config.toml
n_mels = 64
arch = "coatnet"
mlp_ratio = 4
beta2 = 0.98
weight_decay = 0.2
Rows from block 7 of a small sound classifier, named by matrix and row number. Rows with one number belong to one channel. Each number is 128 + 32 x the weight over its row's rms, rounded and kept within 0 to 255. All counts start at 0. Numbers have three digits each.
After each channel's rows are labels from the 100 clips, of 14848, where the channel reaches its highest value: "peak on" is the class under the peak; "responds to" is what is common among them. Only what is clearly more common there than usual is listed. The data: synthesized solo parts of chorales (CocoChorales). In brackets: how many of the 100.
# convs0: expand pointwise conv (model.blocks.7.convs.0.weight, 384x96x1x1), inputs 0-95
# convs1: depthwise 3x3 conv (model.blocks.7.convs.1.weight, 384x1x3x3), a 3x3 kernel
# convs2: project pointwise conv (model.blocks.7.convs.2.weight, 96x384x1x1, transposed), outputs 0-95

convs0.339:098093132133162151124128137079087142181140086131099123136107129106093155195119143147143165131134110120077104123167094098066120052114098092098157113189156136137132156087161110141115132093145063150122104101116094100070147118059111159158162138173180134143103151124116125115119054154085036128
convs1.339:079126142152178172112099105
convs2.339:168108123102088178104095116141175143096137157169104154116138173120097105154078098124081112121148168116176176165075140116083147156140077113094107101099135081198133079187150136132157108138146155116129140083106115069097133065150142105181096121071123152112107059110175121098079177125129096139
peak on: D#4 (51)
responds to: trombone (62); note D#4 (61); note D4 (52)

convs0.190:124126142107155129169085124109148185150109180148140162107152132146109077149110071139120141130164142116127075097125164053053156103105169072170128088135097123138078168113038148093125133149119150139144130118126168104178158139181099122066137140089117156082143192149133165190132168150107132141
convs1.190:109132095145142122071094075
convs2.190:111128115179128178139148138093090155072103110186124152125146132077103108119113158090116094067173139167099111089153122104104081146174147136107091181134133180137155132129129157093095101113147120158144176106155167064104145089138152187141170150126109228124174126100105115087091118135058135087
peak on: C4 (28)
responds to: clarinet (76); note C4 (57)

convs0.90:118167176113126141136123131125144127183112117123103132103089167137204092138091109139174155176079117170135111104119137149094121127182134153166093169170228109202125123085105100114107140147168079150162080127102097110159167118129133138160131153175166161102178098152142162116190120185083127138
convs1.90:102104081153150158105097081
convs2.90:144139113124142147131125161143115108115118187086166072144143095135091153108131100142097070090156108124106071112108111184160159093172075094113158135176108208116119101120134169089128134173143167119165080090174141148129121117126121162102185114077046053113161124105075107083128113159160125118
peak on: D#4 (46)
responds to: clarinet (52); note D#4 (49)

convs0.60:087163072107120157137172131142168103155046129164157087163108118154163095145180101103099082177137117116173047171132139142132107131139151199157145180091133175096143126128145108081089115147111073145129108143122120143145077133067067125149072151080135153132124107120174090124135109154121177140
convs1.60:093110106167094075161152128
convs2.60:102128106127100166086159211162103133044123082180122112163146114144157142133132108128130099102164081154187122140106179103203130132140150142125144114084153142104146140140128172109087154095101156099116097172117092131121097115064110157096164139083109158148122118138179139056169127205109143178
peak on: C4 (50); D#4 (31)
responds to: tuba (52); note C4 (52); note D#4 (39); trombone (32)

convs0.279:129115190153125099083067137103172183174139126141111170088150154059105148114097117122185091114177087138120066069091118087133158110151113128119163047133204177128140140075139128117125134122168147139102130097140144149083093097131108173114149096096147150138175191090104165110154112133145123119
convs1.279:090097091100125113164176157
convs2.279:121164131136131081144190153105121122107074125153079197148120108175164172181063096107123081127140153126084122066130148107089162109167112135117093148133094122130190165123111185101128186154203188130121142117080103074135093133096124136123117122123079119119079132123121130058116156165108110086
peak on: C4 (66); C#4 (32)
responds to: bassoon (95); note C4 (92); note C#4 (64); note A#3 (47)

convs0.57:096195095121138152146133124121089092131066128135125145124109132161143187072161129108068095126126109141171113135116140124143127086150196146143180143155142138132069147141137161078138116183117181142175143186175070108097107137114080158128090097127154115199126088145192147097183177144131096090
convs1.57:180081133095135115096109167
convs2.57:132109142135115161131148144146148121104118144185157089116146107196086084099159106136131122087143134122102050136098086101192106133123107089143145125129168170076147164129149110116072141159129153090074131101098102114185116121114071193074136094132107041143135181125076059149118153138136172147
peak on: silence (53)
responds to: horn (40); note C5 (30); note C#5 (28)

convs0.257:105122176151147117145102111143176125172143132161058082147130121146114117110164173139077171171085116138185138173188142127109161128119107130161153154126179122168099171141136063109115143077149092151126075150176085212104143129116157086149069148089128113126170114124153101138135111180134174189
convs1.257:164158162144122101086093085
convs2.257:073188094134158099118099118173141096086183139140069115127127071130131117175193137137106134163129140099138202184104128154162132146197147067135050151070176140124127103151117123198138115114126101108117139095140148120104145142169192121183153174147162106164147117158116116139097140117144092117
peak on: C#5 (33)
responds to: note C#5 (42); trumpet (39); horn (37)

convs0.256:105131122062140118130139105129104133141141104051126087169162149185119071127145113112171099135184128180146113142144109149097103131143163167124165117130113102141152131127151200183098139098101067086188116120119116174191142064145079161166145182108155101161060118132124154120111177170128134086
convs1.256:102152164124132120154184181
convs2.256:155142113071143127164142132154136096157133107107101124141105084103163127147117178097066217075103128147122136144168147102159174111105138136113153098141179201121160106128104067131089131117100192129132158097143130101167156128106163149143175073207152135081136199117145161120090099125131088081
peak on: A#3 (69)
responds to: cello (93); note A#3 (78); note C4 (35); note B3 (30)

convs0.195:131126136088149049136112084100133158147126126142084172113074186155161123116107122149144134109108159116132131138127134179105115115134141117172133169167195129127088071082126117088122064111112114146173130112145090105079114141105157204114127171096130196113123147085122181068182092205118134161
convs1.195:146169138090089093087094117
convs2.195:148169188181091130147172114126162154097132103142161166136164102156145152138123108061118112107131102112090117110117099098135059118147117157092123122103079118147070161102136127094128126119111171128155133112127164091187118132203137080158075112119238136136135141109068136172117205109118167142
peak on: C5 (69)
responds to: trumpet (94); note C5 (72); note C#5 (47); note D5 (38)

convs0.63:161174098147164097132123167125147096168163159146132065164113136101078124099143109076133077124129139123100182154189142079104178091118155139124153144170164129136186111147106112174117090059108106126146128111108121204130160113102177140163112127114145099097144125165148110143063188171152206150
convs1.63:118149212121120148131135160
convs2.63:194130124107102105132143140129130130184162154136109124141196168084119181158138149112119146158126175158151167162153135154133101092128164121122096142117160149190121150207121171093123151090162119093082136113108112158138111169155137129132062145141167197165174129167155150110068096066094065173
peak on: C4 (56)
responds to: note C4 (58); trombone (46); clarinet (25); note B3 (25)

convs0.166:141103078126116156191132130072147122113115126146168134061132097139072133111153108159086158073144104142129081049073087125139121112081133178163143147156123154131076166175126122100117099153085083164161160096111100063118119082075109106118151169151169168081133150070127113136161099123127089148
convs1.166:083080087163154135139157144
convs2.166:174150129146123112187121176144139111098182065068178092077133133137130110145118145144158113159130128141073135164068093148142120191151142100129176134124196149111130080134137057145159170183107130150133102208082102119140105102160135135057114091124131168128074120123125145151175120093151096135
peak on: G#3 (41)
responds to: note G#3 (58); double bass (39)

convs0.122:070119161111116100103081112097113140137098109125196146196100140132107121082185112126181140172148130064101146108162117149099126140131110140133099117055159106065153134106085120103127132034165146087121125126109097152103145188067133134149093087095141095124134171174101135076114150119097171167
convs1.122:084084077128109108143126169
convs2.122:101096084088166124099117060099166089108114154069087076157126128171160104120119108167140139160133106150085157160170151114112177153062128190146129118131103078154110103105144141168079138087110143088168106152132157143152134043134162081166048129122138123145142151125167117088128125101139155188
peak on: G#3 (68)
responds to: bassoon (79); note G#3 (75); note A#3 (34); note G3 (33)

convs0.212:167073164108143195109070044117098119145109151129147145179136194148129136156119110141108146090094131158091144153150146116103091159077156197124093117094131101136151142141119105151091129078072175092122137202106124114056102135091089184175076088143126153145130115104166128124111106113124099103
convs1.212:173181142135156147167149160
convs2.212:196175122155080123114088164125182101127174138123087083106114134101078080169127135072152125136188162059131167144134176139133136165139149117141100070103146103124119104142056066159125083160112145136085127113164139168139111181150115118158102094074165140123099098111097149137121117046110116106
peak on: B3 (46)
responds to: clarinet (89); note B3 (55); note C4 (36); note E4 (34)

convs0.382:060150135160139153145122086083143060120112122171132110117133147135141141150132220146087118143087138107090175133119125159106081072108071115121105160097120153122098103092148120062101088140109163148059156124099164088063133143136139142082119141106066134107178151127107167102136094160199114162
convs1.382:118105093191153122122089093
convs2.382:110101129133150109144133150084163151105087156143138106154154134126176099111108079152208123152175134155097171145083116100127114102144142099130057181099139110177141156077133140142116150132120047073126153201082097113136148095152091131124064152110110093175156082175108115126091153108148202145
peak on: B3 (35)
responds to: bassoon (62); note B3 (46); note A#3 (30)

convs0.168:133156073154150120123142069149142116126075100116092124120131078157181147164154094079105133119126172145166127114160127101114149145154135153108148213115134085129054154183106178098088072139102144117146151163130133112065130171077089107123136167094101136161137104127217180104180122130119149167
convs1.168:168115127103086108079087105
convs2.168:111110123107142120096148173123166118064122157157163124171195125139150137130117130111154171146118122081108072085113163138182137146104095120125115152182134146087165090131169164166148170090176126096118098124068019100138085154108125138112131076138089099130128094120123127056184170141132180149
peak on: silence (78)
responds to: tuba (55); note C4 (45); horn (36)

convs0.316:099101118129107107170156175150122096131186137183097179105141120122183153103136124088170120139184119173141105108111104163197159106164128155117101143129156177087133135123123156084086071096146103153176122033142154080181154140155109125116170146167176137151108166076104138111096138136127177179
convs1.316:183180155099100116139103118
convs2.316:169054138196118149143152158093126130141127149148101058124137163123119099055133124168156076120158094141182137181104091111148049104131140081156076142126119111172112149161159129024120164155086122153123112139143117150157168130143099122165115175114180194137124107137122119098083123115129138136
peak on: C#4 (36)
responds to: tuba (66); double bass (27)

convs0.254:083193125094176169136153109127143179134096167132142195133104130168104201065140077132083108119112121154146087133084107117190127122155181120157141139087091157151060170126110153119186157128133098108169143144172053129160113075144137156110103126162158116139129116130123099107152141150171111066
convs1.254:079099095130109102147175163
convs2.254:135116188152081087091112139131177122155099124081190118101186112188132116105143161166169159135092165110106127127096142123183120141153107125137165129077198135114155146142116061170138161141177131128124109147093074161131157102146118149098114075186127133102105095079153115116217111080125178124
peak on: G4 (43); F#4 (39)
responds to: horn (97); note G4 (59); note F#4 (54); note A4 (37)

convs0.76:130117151098124129099143087114192116114114087138165124105137205137171072136113159110106147121076124103141114163077136081093102164112112133094146123165124088107049104128169137139076082219137140119084147161074090148120129109125119117254129143143157125083120084105132108133137124123141117128
convs1.76:085182145095093131111109093
convs2.76:105101164127120154106132130136169147139130066117140137159055068158142196165084061090111168137072138144150079076137127147115104114116122143148115070086123120091129127169105119157105126121089133050177137102141143133167151112104099126168082133151168081149067048134121178148126145141115128176
peak on: C5 (35)
responds to: trumpet (61); note C5 (42); note C#5 (33); note D5 (25)

convs0.354:128135138100209148160184143114145102197116185165190078129088108125076146074149135091119099111146129103155093170198130117108116124063134113097126101130162134137102148130102104082125082120046060110113123131145169136136102110146152146148140170150144095105123132069096135138064125175133153094
convs1.354:167166137101116141181143174
convs2.354:192125100154165141116140145099132158122155082168125168158140183149115146153100104091099103104133175153152125204130131164120104134141161082088157106125135111087189080172185151081083100097172122116110124108119119158098085190083176201179130135125161120084076107116114118122086164107131087143
peak on: C4 (47)
responds to: cello (84); note C4 (81); note A#3 (54); note G#3 (40)

convs0.295:132125043103159214049096111126108151165135124150107165151113155114131093128168129143135129187125111168150097135111163079107144103116120223138157090141124161100094182125147086124141137122155092168114088107172104068093051079099112105104095131140134113122133138164147087158158133091113120108
convs1.295:161184166121149138090089125
convs2.295:110113143156162105094071144090166098143106123175072140139105139143149173155086109144080136133147158149101123101121094123195106116167132128172128110081146136105154115132106195170085117157168179132137115208149087156067129153136099170118133123082072085094131126118048190133143170095158132153
peak on: C#4 (60); D4 (27)
responds to: tuba (97); note C#4 (68); note D4 (55); note C4 (47)

convs0.152:087091183113109140151066102120084141182111120185134064120086153124155123171185124113108136146177086154182123147155112093110086114039163164156135088165110158133125170133129110105045148146129162146091104154121135122155112191104112135102140114076174125149169098127117167101144109161172138157
convs1.152:097077140088097129160170115
convs2.152:152142117135164117209145101149115066150122153134139145144118103172163142144135075129189085170106171107147073170204130073144139131145144145116151091159113136130075187179158142158126097155140114114090097157114146094096105143095176130117082116056120090072084130138120109130186189142097123118
peak on: silence (76)
responds to: trumpet (94); note F#5 (50); note G5 (45); note G#5 (30)

convs0.305:134165190169157132142120086154165173118124112135090132057115134145090135132125156109139151100107122154171133104126080155148167172175136111148120160117098126117025066124077112173143088082091157128157135133120121169099074115148137162118144154094152176170131177068121191096121133142155059129
convs1.305:071098109102122109163175139
convs2.305:108139163184153084135092154079115190152139182140147124109106101163098160098135115148137095081101093177117137088097094102107200096143187114057137181156142092150101130157173143138114064155123150145183103069143092120174090116117110090085112107136131143179092098078113145138129112167121100094
peak on: C5 (64)
responds to: trumpet (96); note C5 (72); note C#5 (48); note D5 (42)

convs0.226:149145126134149080197115120108157146104160117142125137111155056076163151120109005132160169145146157147167134133176175117109115159097087165132149153132128127131170121172127137130119104120063102134121102133140224149097123151184106142142092142096113138114098097134180164121103154108098186171
convs1.226:079077080146115096109129125
convs2.226:101190102154179082147142157162098092137131143114132130097077129187127157122114133089145085139121152140113114135199091079115095116105130136087116137182151156101134143094147136150141127152124150121041165224119155058103072129163118113121151155151099058092090167146126174172149100144151137148
peak on: silence (86)
responds to: violin (37)

convs0.151:104139086091110153068139077171201119131137133098103162131168154114147142140124147128105096131082094127133119113086159167139082076169140187091130169153132104139175120098197115172122128126139118144166088133137152054138121142127076112165084096162052157150094081147204109154110124105114084114
convs1.151:115149131143140158095078067
convs2.151:098161131094194079191084101095102112186135157084139103154048104117135149180146101175148159169146150103108166093156142140067215160115114133166145144143099119107067125107144155147125130121137108089150192164117079177118150161148098126138108103085117112134118138144129149116162172130101184162
peak on: B3 (27)
responds to: tuba (71); note B3 (45); note A3 (43); note A#3 (35)

convs0.139:093112125097125078152097099129177155126147142130087106118121118157105111149121108085167137120131143118176078092163153100100104090118152123142131039156138142106093097143174145074105072145153159112129156119131186108122119132229163118145100187072120137092100143129066172175076094171102111169
convs1.139:110163138081088085145164145
convs2.139:142117140139184145102147151152124085113097143042176142109137122124123143154132106123118100098177112175083073156201129075148136121119142203111084115108109199101096140127091181120116118092119171118139108151098151174130130142077138115084124104082092112137185159073161121163132116110084198164
peak on: A#3 (81)
responds to: note A#3 (89); bassoon (71); note G#3 (52); note C4 (37)

convs0.381:090145154139137125089092104094142076138151113062175153189161140108035163156139125072143102135173103149051098119086129128125116116130081096098132073112198115093097138141129078180101151069136100132130118131102106133168132155118121179125094096176109061170141137154101155135121166149124128129
convs1.381:111110115155158148083074091
convs2.381:151096123112103126173078103148104116156086080064160082081134115108119085138103150188141158114060129133130179167084168107159084103129175060161119138109184121108142066110192085157177160115106128132074165086128151126103132094157126136107148159148150129145123110171111117095125156118118203118
peak on: G#3 (55)
responds to: note G#3 (55); bassoon (55); horn (31)

convs0.379:133107128111120129073157157198157107130117141106103133116165137078123116140115164034164124123229147151102100104113110123124113156153092168190097124138096120121180108165096151153116163143156090111138122103123143132132102106142142192172165181169173139075160076093106088130130194117173122161
convs1.379:094100131127172135108074084
convs2.379:172100174155141132088117159112117198134151145111179076125161161117091126100088142118096136146079070175164118169079142155131118084127151190096159165107163099153104133161184103089108094104129148149152118119093133128135117140100168079084085110185172172144141089141190162153114066166148114164
peak on: C5 (38)
responds to: oboe (74); note C5 (56); note C#5 (36); note B4 (30)

convs0.163:113096147073091111102121046204145095085149136147124131238174158150142063109126143153097088142100100140172143112152160167143145097111138180098119138152181111131158131147171098174068134133136132118139108131112089126112143106091171098164109105163090065094112140107152133164121083114144158113
convs1.163:142130181147089128180160151
convs2.163:182139151135047103135126073127139134091134102125101105148096124149080150128108122137121105133104212073203125157147151130175143087117144131138121099135187048160112145168193113122190175151192093107091104164176132113141129134139147115103116124159174111145130116125172191145132149088174134122
peak on: C4 (31)
responds to: note C4 (48); note A#3 (43); bassoon (41); tuba (36)

convs0.65:102159104099157115156123144142120129160124121166158152102106155100157105132169117156181102115132172064158045157152154109098152076172141104148157137152180090112121124133122202094131107109151145147155101015143087116099136151113090145138175153122133149136172185129147174087143152114054094136
convs1.65:132132117086098093176166166
convs2.65:126180110089104147153158096183096167158102104124108101137084170140095149106112074183071117173091129117177195133126148121098113098091174126095149090127174061078093160160176146141189080150083119087085137117117138135126187165120150109132125193135129113156120126154151124094065130150151109135
peak on: G4 (88)
responds to: clarinet (100); note G4 (98); note F4 (66); note E4 (30)

convs0.95:099105137082115130113078082076139130096117091162107158125139137137078173091131146162136171155134080126097119067143116149104088120107080174170153068122141140090166131109172115133084142144166158213175096140102155151132159169109067138138066106142165181131113108062101087127083120095108103121
convs1.95:115122104215131131156140131
convs2.95:151100129129167109132170171099094127127200091165113129114198135115168060131121153135132106169128106164128144140100116147112122121128102075125122176052121080167139121118124108067125151161207147166107092073132107089166085139124113103075084131129156184149119117082179138046112103144133107127
peak on: silence (97)
responds to: tuba (99); note G3 (28); note G#3 (27); note A3 (27)

convs0.135:129129134115099068140119145073099129146150092161151174068041137092110123076169163087132150151154123123187091115133190130142102149103114113164166091122162147081136192154096102140097108147166114151104118083118179142175115134169104077124163155159087104106133088133110151156185149067109155087
convs1.135:185150130112118123091087082
convs2.135:104092091135067110074125131144135095153091088214101086165183141123150144176151124137164135187095141160151146121103140116167163168099130109173096147143151131158170099101122111151125089181179079147148089185132165144085115126085101167120103161173108150056108102142176125124147150117141132190
peak on: G5 (27)
responds to: flute (71); note F5 (37); note G5 (34); note C#5 (30)

convs0.192:160161106145166134140123143093086158165156117180169114145095140040100096169085111126117122127109156120136173138086110136132153120130076092126173086095093176148084134149094130160136177127117132176087142123127118091122145158139078117084157128086144065142141133164085096167197141030164139161
convs1.192:141137157180153162112178158
convs2.192:108147137129132011165220177135138122125120098093105141156081119141125106163131138090151118129117169061097115070154148110127167141153132051120058077129132107135157126113110149139130125116124112081171142105183080139151145150147178142125156130094151140117114141218170124121092122152108140113
peak on: C#5 (42)
responds to: oboe (82); note C#5 (59); note D#5 (35); note B4 (29)

convs0.302:114081153147112106126148104138126192131162127180124135171131162134102116154068101208075145089111060164106095139171063101078117143045086128097133084126144125157123166097176128141116116101097186140186085160184133128116114127110103139132111106136110117157130176086116135148069105151089111108
convs1.302:150190163120114113168168138
convs2.302:135106137168056136100133141115159164122171154179084094100195166135091108112120130074213110096130164088143148122077149092156118149167136129126112184081081125124161131121144087175137124147202106151132155117101127145139104143186105136152098094114105151171072074081122162166134132097131177155
peak on: A#3 (29); B3 (28)
responds to: note A#3 (36); note B3 (35); cello (33); note D#4 (30)

convs0.298:151173140155186135109141058122126149185116155171115095098088154115108131094124180130168117145162095140142187132122138119107109108129187144114149171189171100090124164084152097139113113096119104110210164105163092201099088125071135096136178144126153137144167164122086129101142189095174135112
convs1.298:147164116086093094181147132
convs2.298:116104131149100182102156141149128101164137212113109113113113158055035173124128171059163089098137132146154138173133150175163102135158176142105172128162187122147132116146125107092089131105139123137151116082096147145180129157067117142115091110139118113131145116056120093195081153138116129173
peak on: D#4 (26); C4 (25)
responds to: trombone (84); note C4 (48); note D4 (36); note D#4 (34)

convs0.126:142159166136174131106144140101097090103157091166140158150129083105129114101118127148110108118166048145094131152118116107128134188151165079108163092174130157060219153131125128112159151110147091136118133119089195118105134113178136155135099161142178137153089189098144112110056130133126033118
convs1.126:108161111110167087081167142
convs2.126:116139155147176213070157095093150068057142091167218150160159112113102150066147158124073146094164133109142092115107096140114117141144104130119159104112154147114138145102093110145139117121147130134124143115072143097098166084152129189181144118138098147061122173151135094081130128176137075143
peak on: silence (100)
responds to: tuba (100); note A#3 (31); note A3 (28); note F3 (27)

convs0.275:120188178112125128084135146145138110139076117166079065149145115073160073170174133152100143152106137124148084133196138164087107143119077106206145134106152138176150145060078107111114085192156105144126076118121170172130121156139161130113112149135121173079166096160124147136108117149193133120
convs1.275:111100072162173101123138096
convs2.275:091133087110122190093180114060114084096057117155164180169091177156120135092138107117078147096192147140092109121093162095153122150154191119112199133116164141087149162166115146139134141107188160092155140113111086124108134103088152120161127190118171080114156121088084105114134124122097114138
peak on: silence (81)
responds to: trumpet (75); note F#5 (49); note G5 (32)

convs0.369:114127119066149134130087073156115133251142170138149086119150160190115122058188100129157105117148169126133102139150137160113114071063182119172116138145116085102122126175110095092126115126147143106178149131149135166127141141117164120155141095158139113138096137103109117120072167072085158178
convs1.369:138191158118097128159148085
convs2.369:143086067125117151115163130096175168061094113134087146173113144114122139162117143147124164111134121203159093167113209122135096143101118139129094114109143114104171106142168154145060051165152096109160076095102073133111135142070041144134084139145160108150156105138186104116137134145116107131
peak on: C5 (45)
responds to: horn (72); note A#4 (54); note C5 (51)

convs0.268:128147170142062130159148132137118086136132123136136073108143158100065105133141229159117076127153156123129177105116164168138133058105130140180168073087202099106116169041141134123130128147130089132143182100132157118166096124165128119110109130083099107099169125135107152133142160084185149142
convs1.268:203155136086102126123119112
convs2.268:081108093175154075126094170125116103131113148079154102177147143136159112090146126102120079099116083100149105155141165132118166097135140108109087148130136180171084128181161103143150122116064175089127176127148190133098129070086158094138112123120095194139078156188145127104173113218117119107
peak on: D5 (54)
responds to: trumpet (80); note D5 (70); note C5 (27)

convs0.62:116124138111111097036072087077207180123126112128110173111085139125108126092130146118133136126060164099128156073146053133113142122124099096147101132105188142087121067160101080136165114084121164108143157107126133138112141126137199098160080098110157115111125143142070148136167121062115100118
convs1.62:161163163124126133174186143
convs2.62:108125088130123133122217116124145101113097086166055129174133095184194109117177139115177115138121133184126135107149103072159114131149139180134138123116152124091130137172169134122096088089111135107127143109136128081152141119165123090086020141193154162154114132149169131119061135092151170133
peak on: C5 (60)
responds to: note C5 (72); oboe (65); clarinet (33); note A#4 (31)

convs0.341:118113113103096168114099124122091177140102106146137121069081100101119102156123184155095088178126107125158108108104101154170131155184105138173188079122169116085118150188172147139119141157157142158131105124170154063117139173097079110138114134172146170161095132180097073156134146031137096131
convs1.341:129119118163116108203161151
convs2.341:177107136086149078154130192172112138109138097103125144103178077128166095145141148156108118172121182133064184106167076145162083196179114069121102103098164154166098119150119160127093090136156135113157120105171116109087105154181142104116135135094130131100107118115109127118068141066191079111
peak on: D5 (58)
responds to: trumpet (85); note D5 (66); note E5 (35); note C5 (27)

convs0.130:173131155140185144116112124085141162146187155117130155086119134107097168071196211130194087118144139167162144089098147168125132105105153151188138076095199164097093106123106149156079116120135129149124126023098080133141118132157141176091118143148117133101162124112123153142142173108130125119
convs1.130:068063117137139118143152139
convs2.130:134106087117097130130116100098119139164165144138100076145090157140083105164116118190167098140117129112119108140116195119087162156120126213141180098119158110141189103069164180179141122139204099132151134168140073097121078167090081137142116107087092105107126129072166140117116190143112169123
peak on: G4 (31)
responds to: note G4 (46); clarinet (46); note F4 (35)

convs0.64:130135190180134161124169168127124142158145165102117176085137107152122082108138203178194145161141149129139107157156105149125160185157168123149117147102118054131137148081151137093117078058214100120161154065164128153148109109120173114169147175129128148136140105127072091161124111102103123147
convs1.64:095098097116094119142180172
convs2.64:132158143153140117138128139085160110120139115176109112137133123165126115116121046102123135175184135098103157100116123103183109104157172173135182089093102115158120173199132138086157109107168179137143110131137174131140107143185202066103109109078171141102057052139089134130136185123127137093
peak on: D5 (35); F#5 (29)
responds to: note E5 (67); flute (64); note D5 (51); note F#5 (49)

convs0.313:065099140112168093147071123094135133104135066138126130091105136145124157100138089096103179076118135110170083121103150150073120117101071120172096118084080133127133101153135111091100100126120132120140092123155063180123203141112141143102212083143080140113105156142177166114078120209139136132
convs1.313:092097114126143141141207130
convs2.313:140171102120127167127129103188093146137134136121139119100138180145127124147073162162131095158097126164088137098063106160108082067128157084141099137141139085119146105179135131162180118191154106175090183050114150104133065060111158094130107134150072130172123127078066138108125122116137086101
peak on: C5 (27)
responds to: violin (83); note C5 (50); note D5 (39); note C#5 (37)

convs0.265:115114130112134077128122142094132118096105108138108121081122072119118158124141132135129173134081099105133116107125174171079130127123116116167158155146160050176180137114135115054118192123150117169141145117103106195132096163136133171140090158177158158110132006147147103054144154177110139140
convs1.265:194150169116111116107102096
convs2.265:117130153120154127120110103137169134095101142156079142167126054121126137177090184137107140150143089137137192104166120132187102110118151177164120128139149123101154090107172141188168099095109072099151162161134156167109188104165112169165130183154157168183144129051102176162085151108161092131
peak on: C#5 (40); D5 (32)
responds to: horn (90); note C#5 (54); note C5 (45); note D5 (44)

convs0.98:137183119085142167150091159137150166116133130130102094079175084147144143126194166126185175194143105105205086147183060094124107141133131117188100098104139130162130102146089169099136123154119108167137129146141170104151137096185139147164110144110150107138106134156127131123071107146051070167
convs1.98:128127097187166161154164147
convs2.98:172111110144127141126112051124141132121094116099101133131083176160081192189081177124115116083066124115145111109105124118155128113086149134163115085159102127109199081175168163146118175159117122131128165079152126068103104150104121194143168154098073063106138099141122152129154141176174141105
peak on: A#3 (88)
responds to: bassoon (100); note A#3 (96); note G#3 (49); note C4 (38)

convs0.366:114066134135100151093120116115140183095117130179158163170191168070076094127136079128114121094186097146146083089123133117126126074097136114134122094148063164061141151144148166122113148109132135138150128077145146102160158132130125101120196123091118120084168190064102088139105185080136102091
convs1.366:101098085128123143153185169
convs2.366:145118155149109130147123220154157109104148174101148085166128124185111069161167068113172106120114127095121145142118192186121174132101164096138069114126112122154148117106129133129119153148124137079175047157098135181191100079148121095147116147086131175160083122103111147112092154179146156157
peak on: G4 (39); E5 (35)
responds to: trombone (44); note G4 (42); trumpet (39); note E5 (35)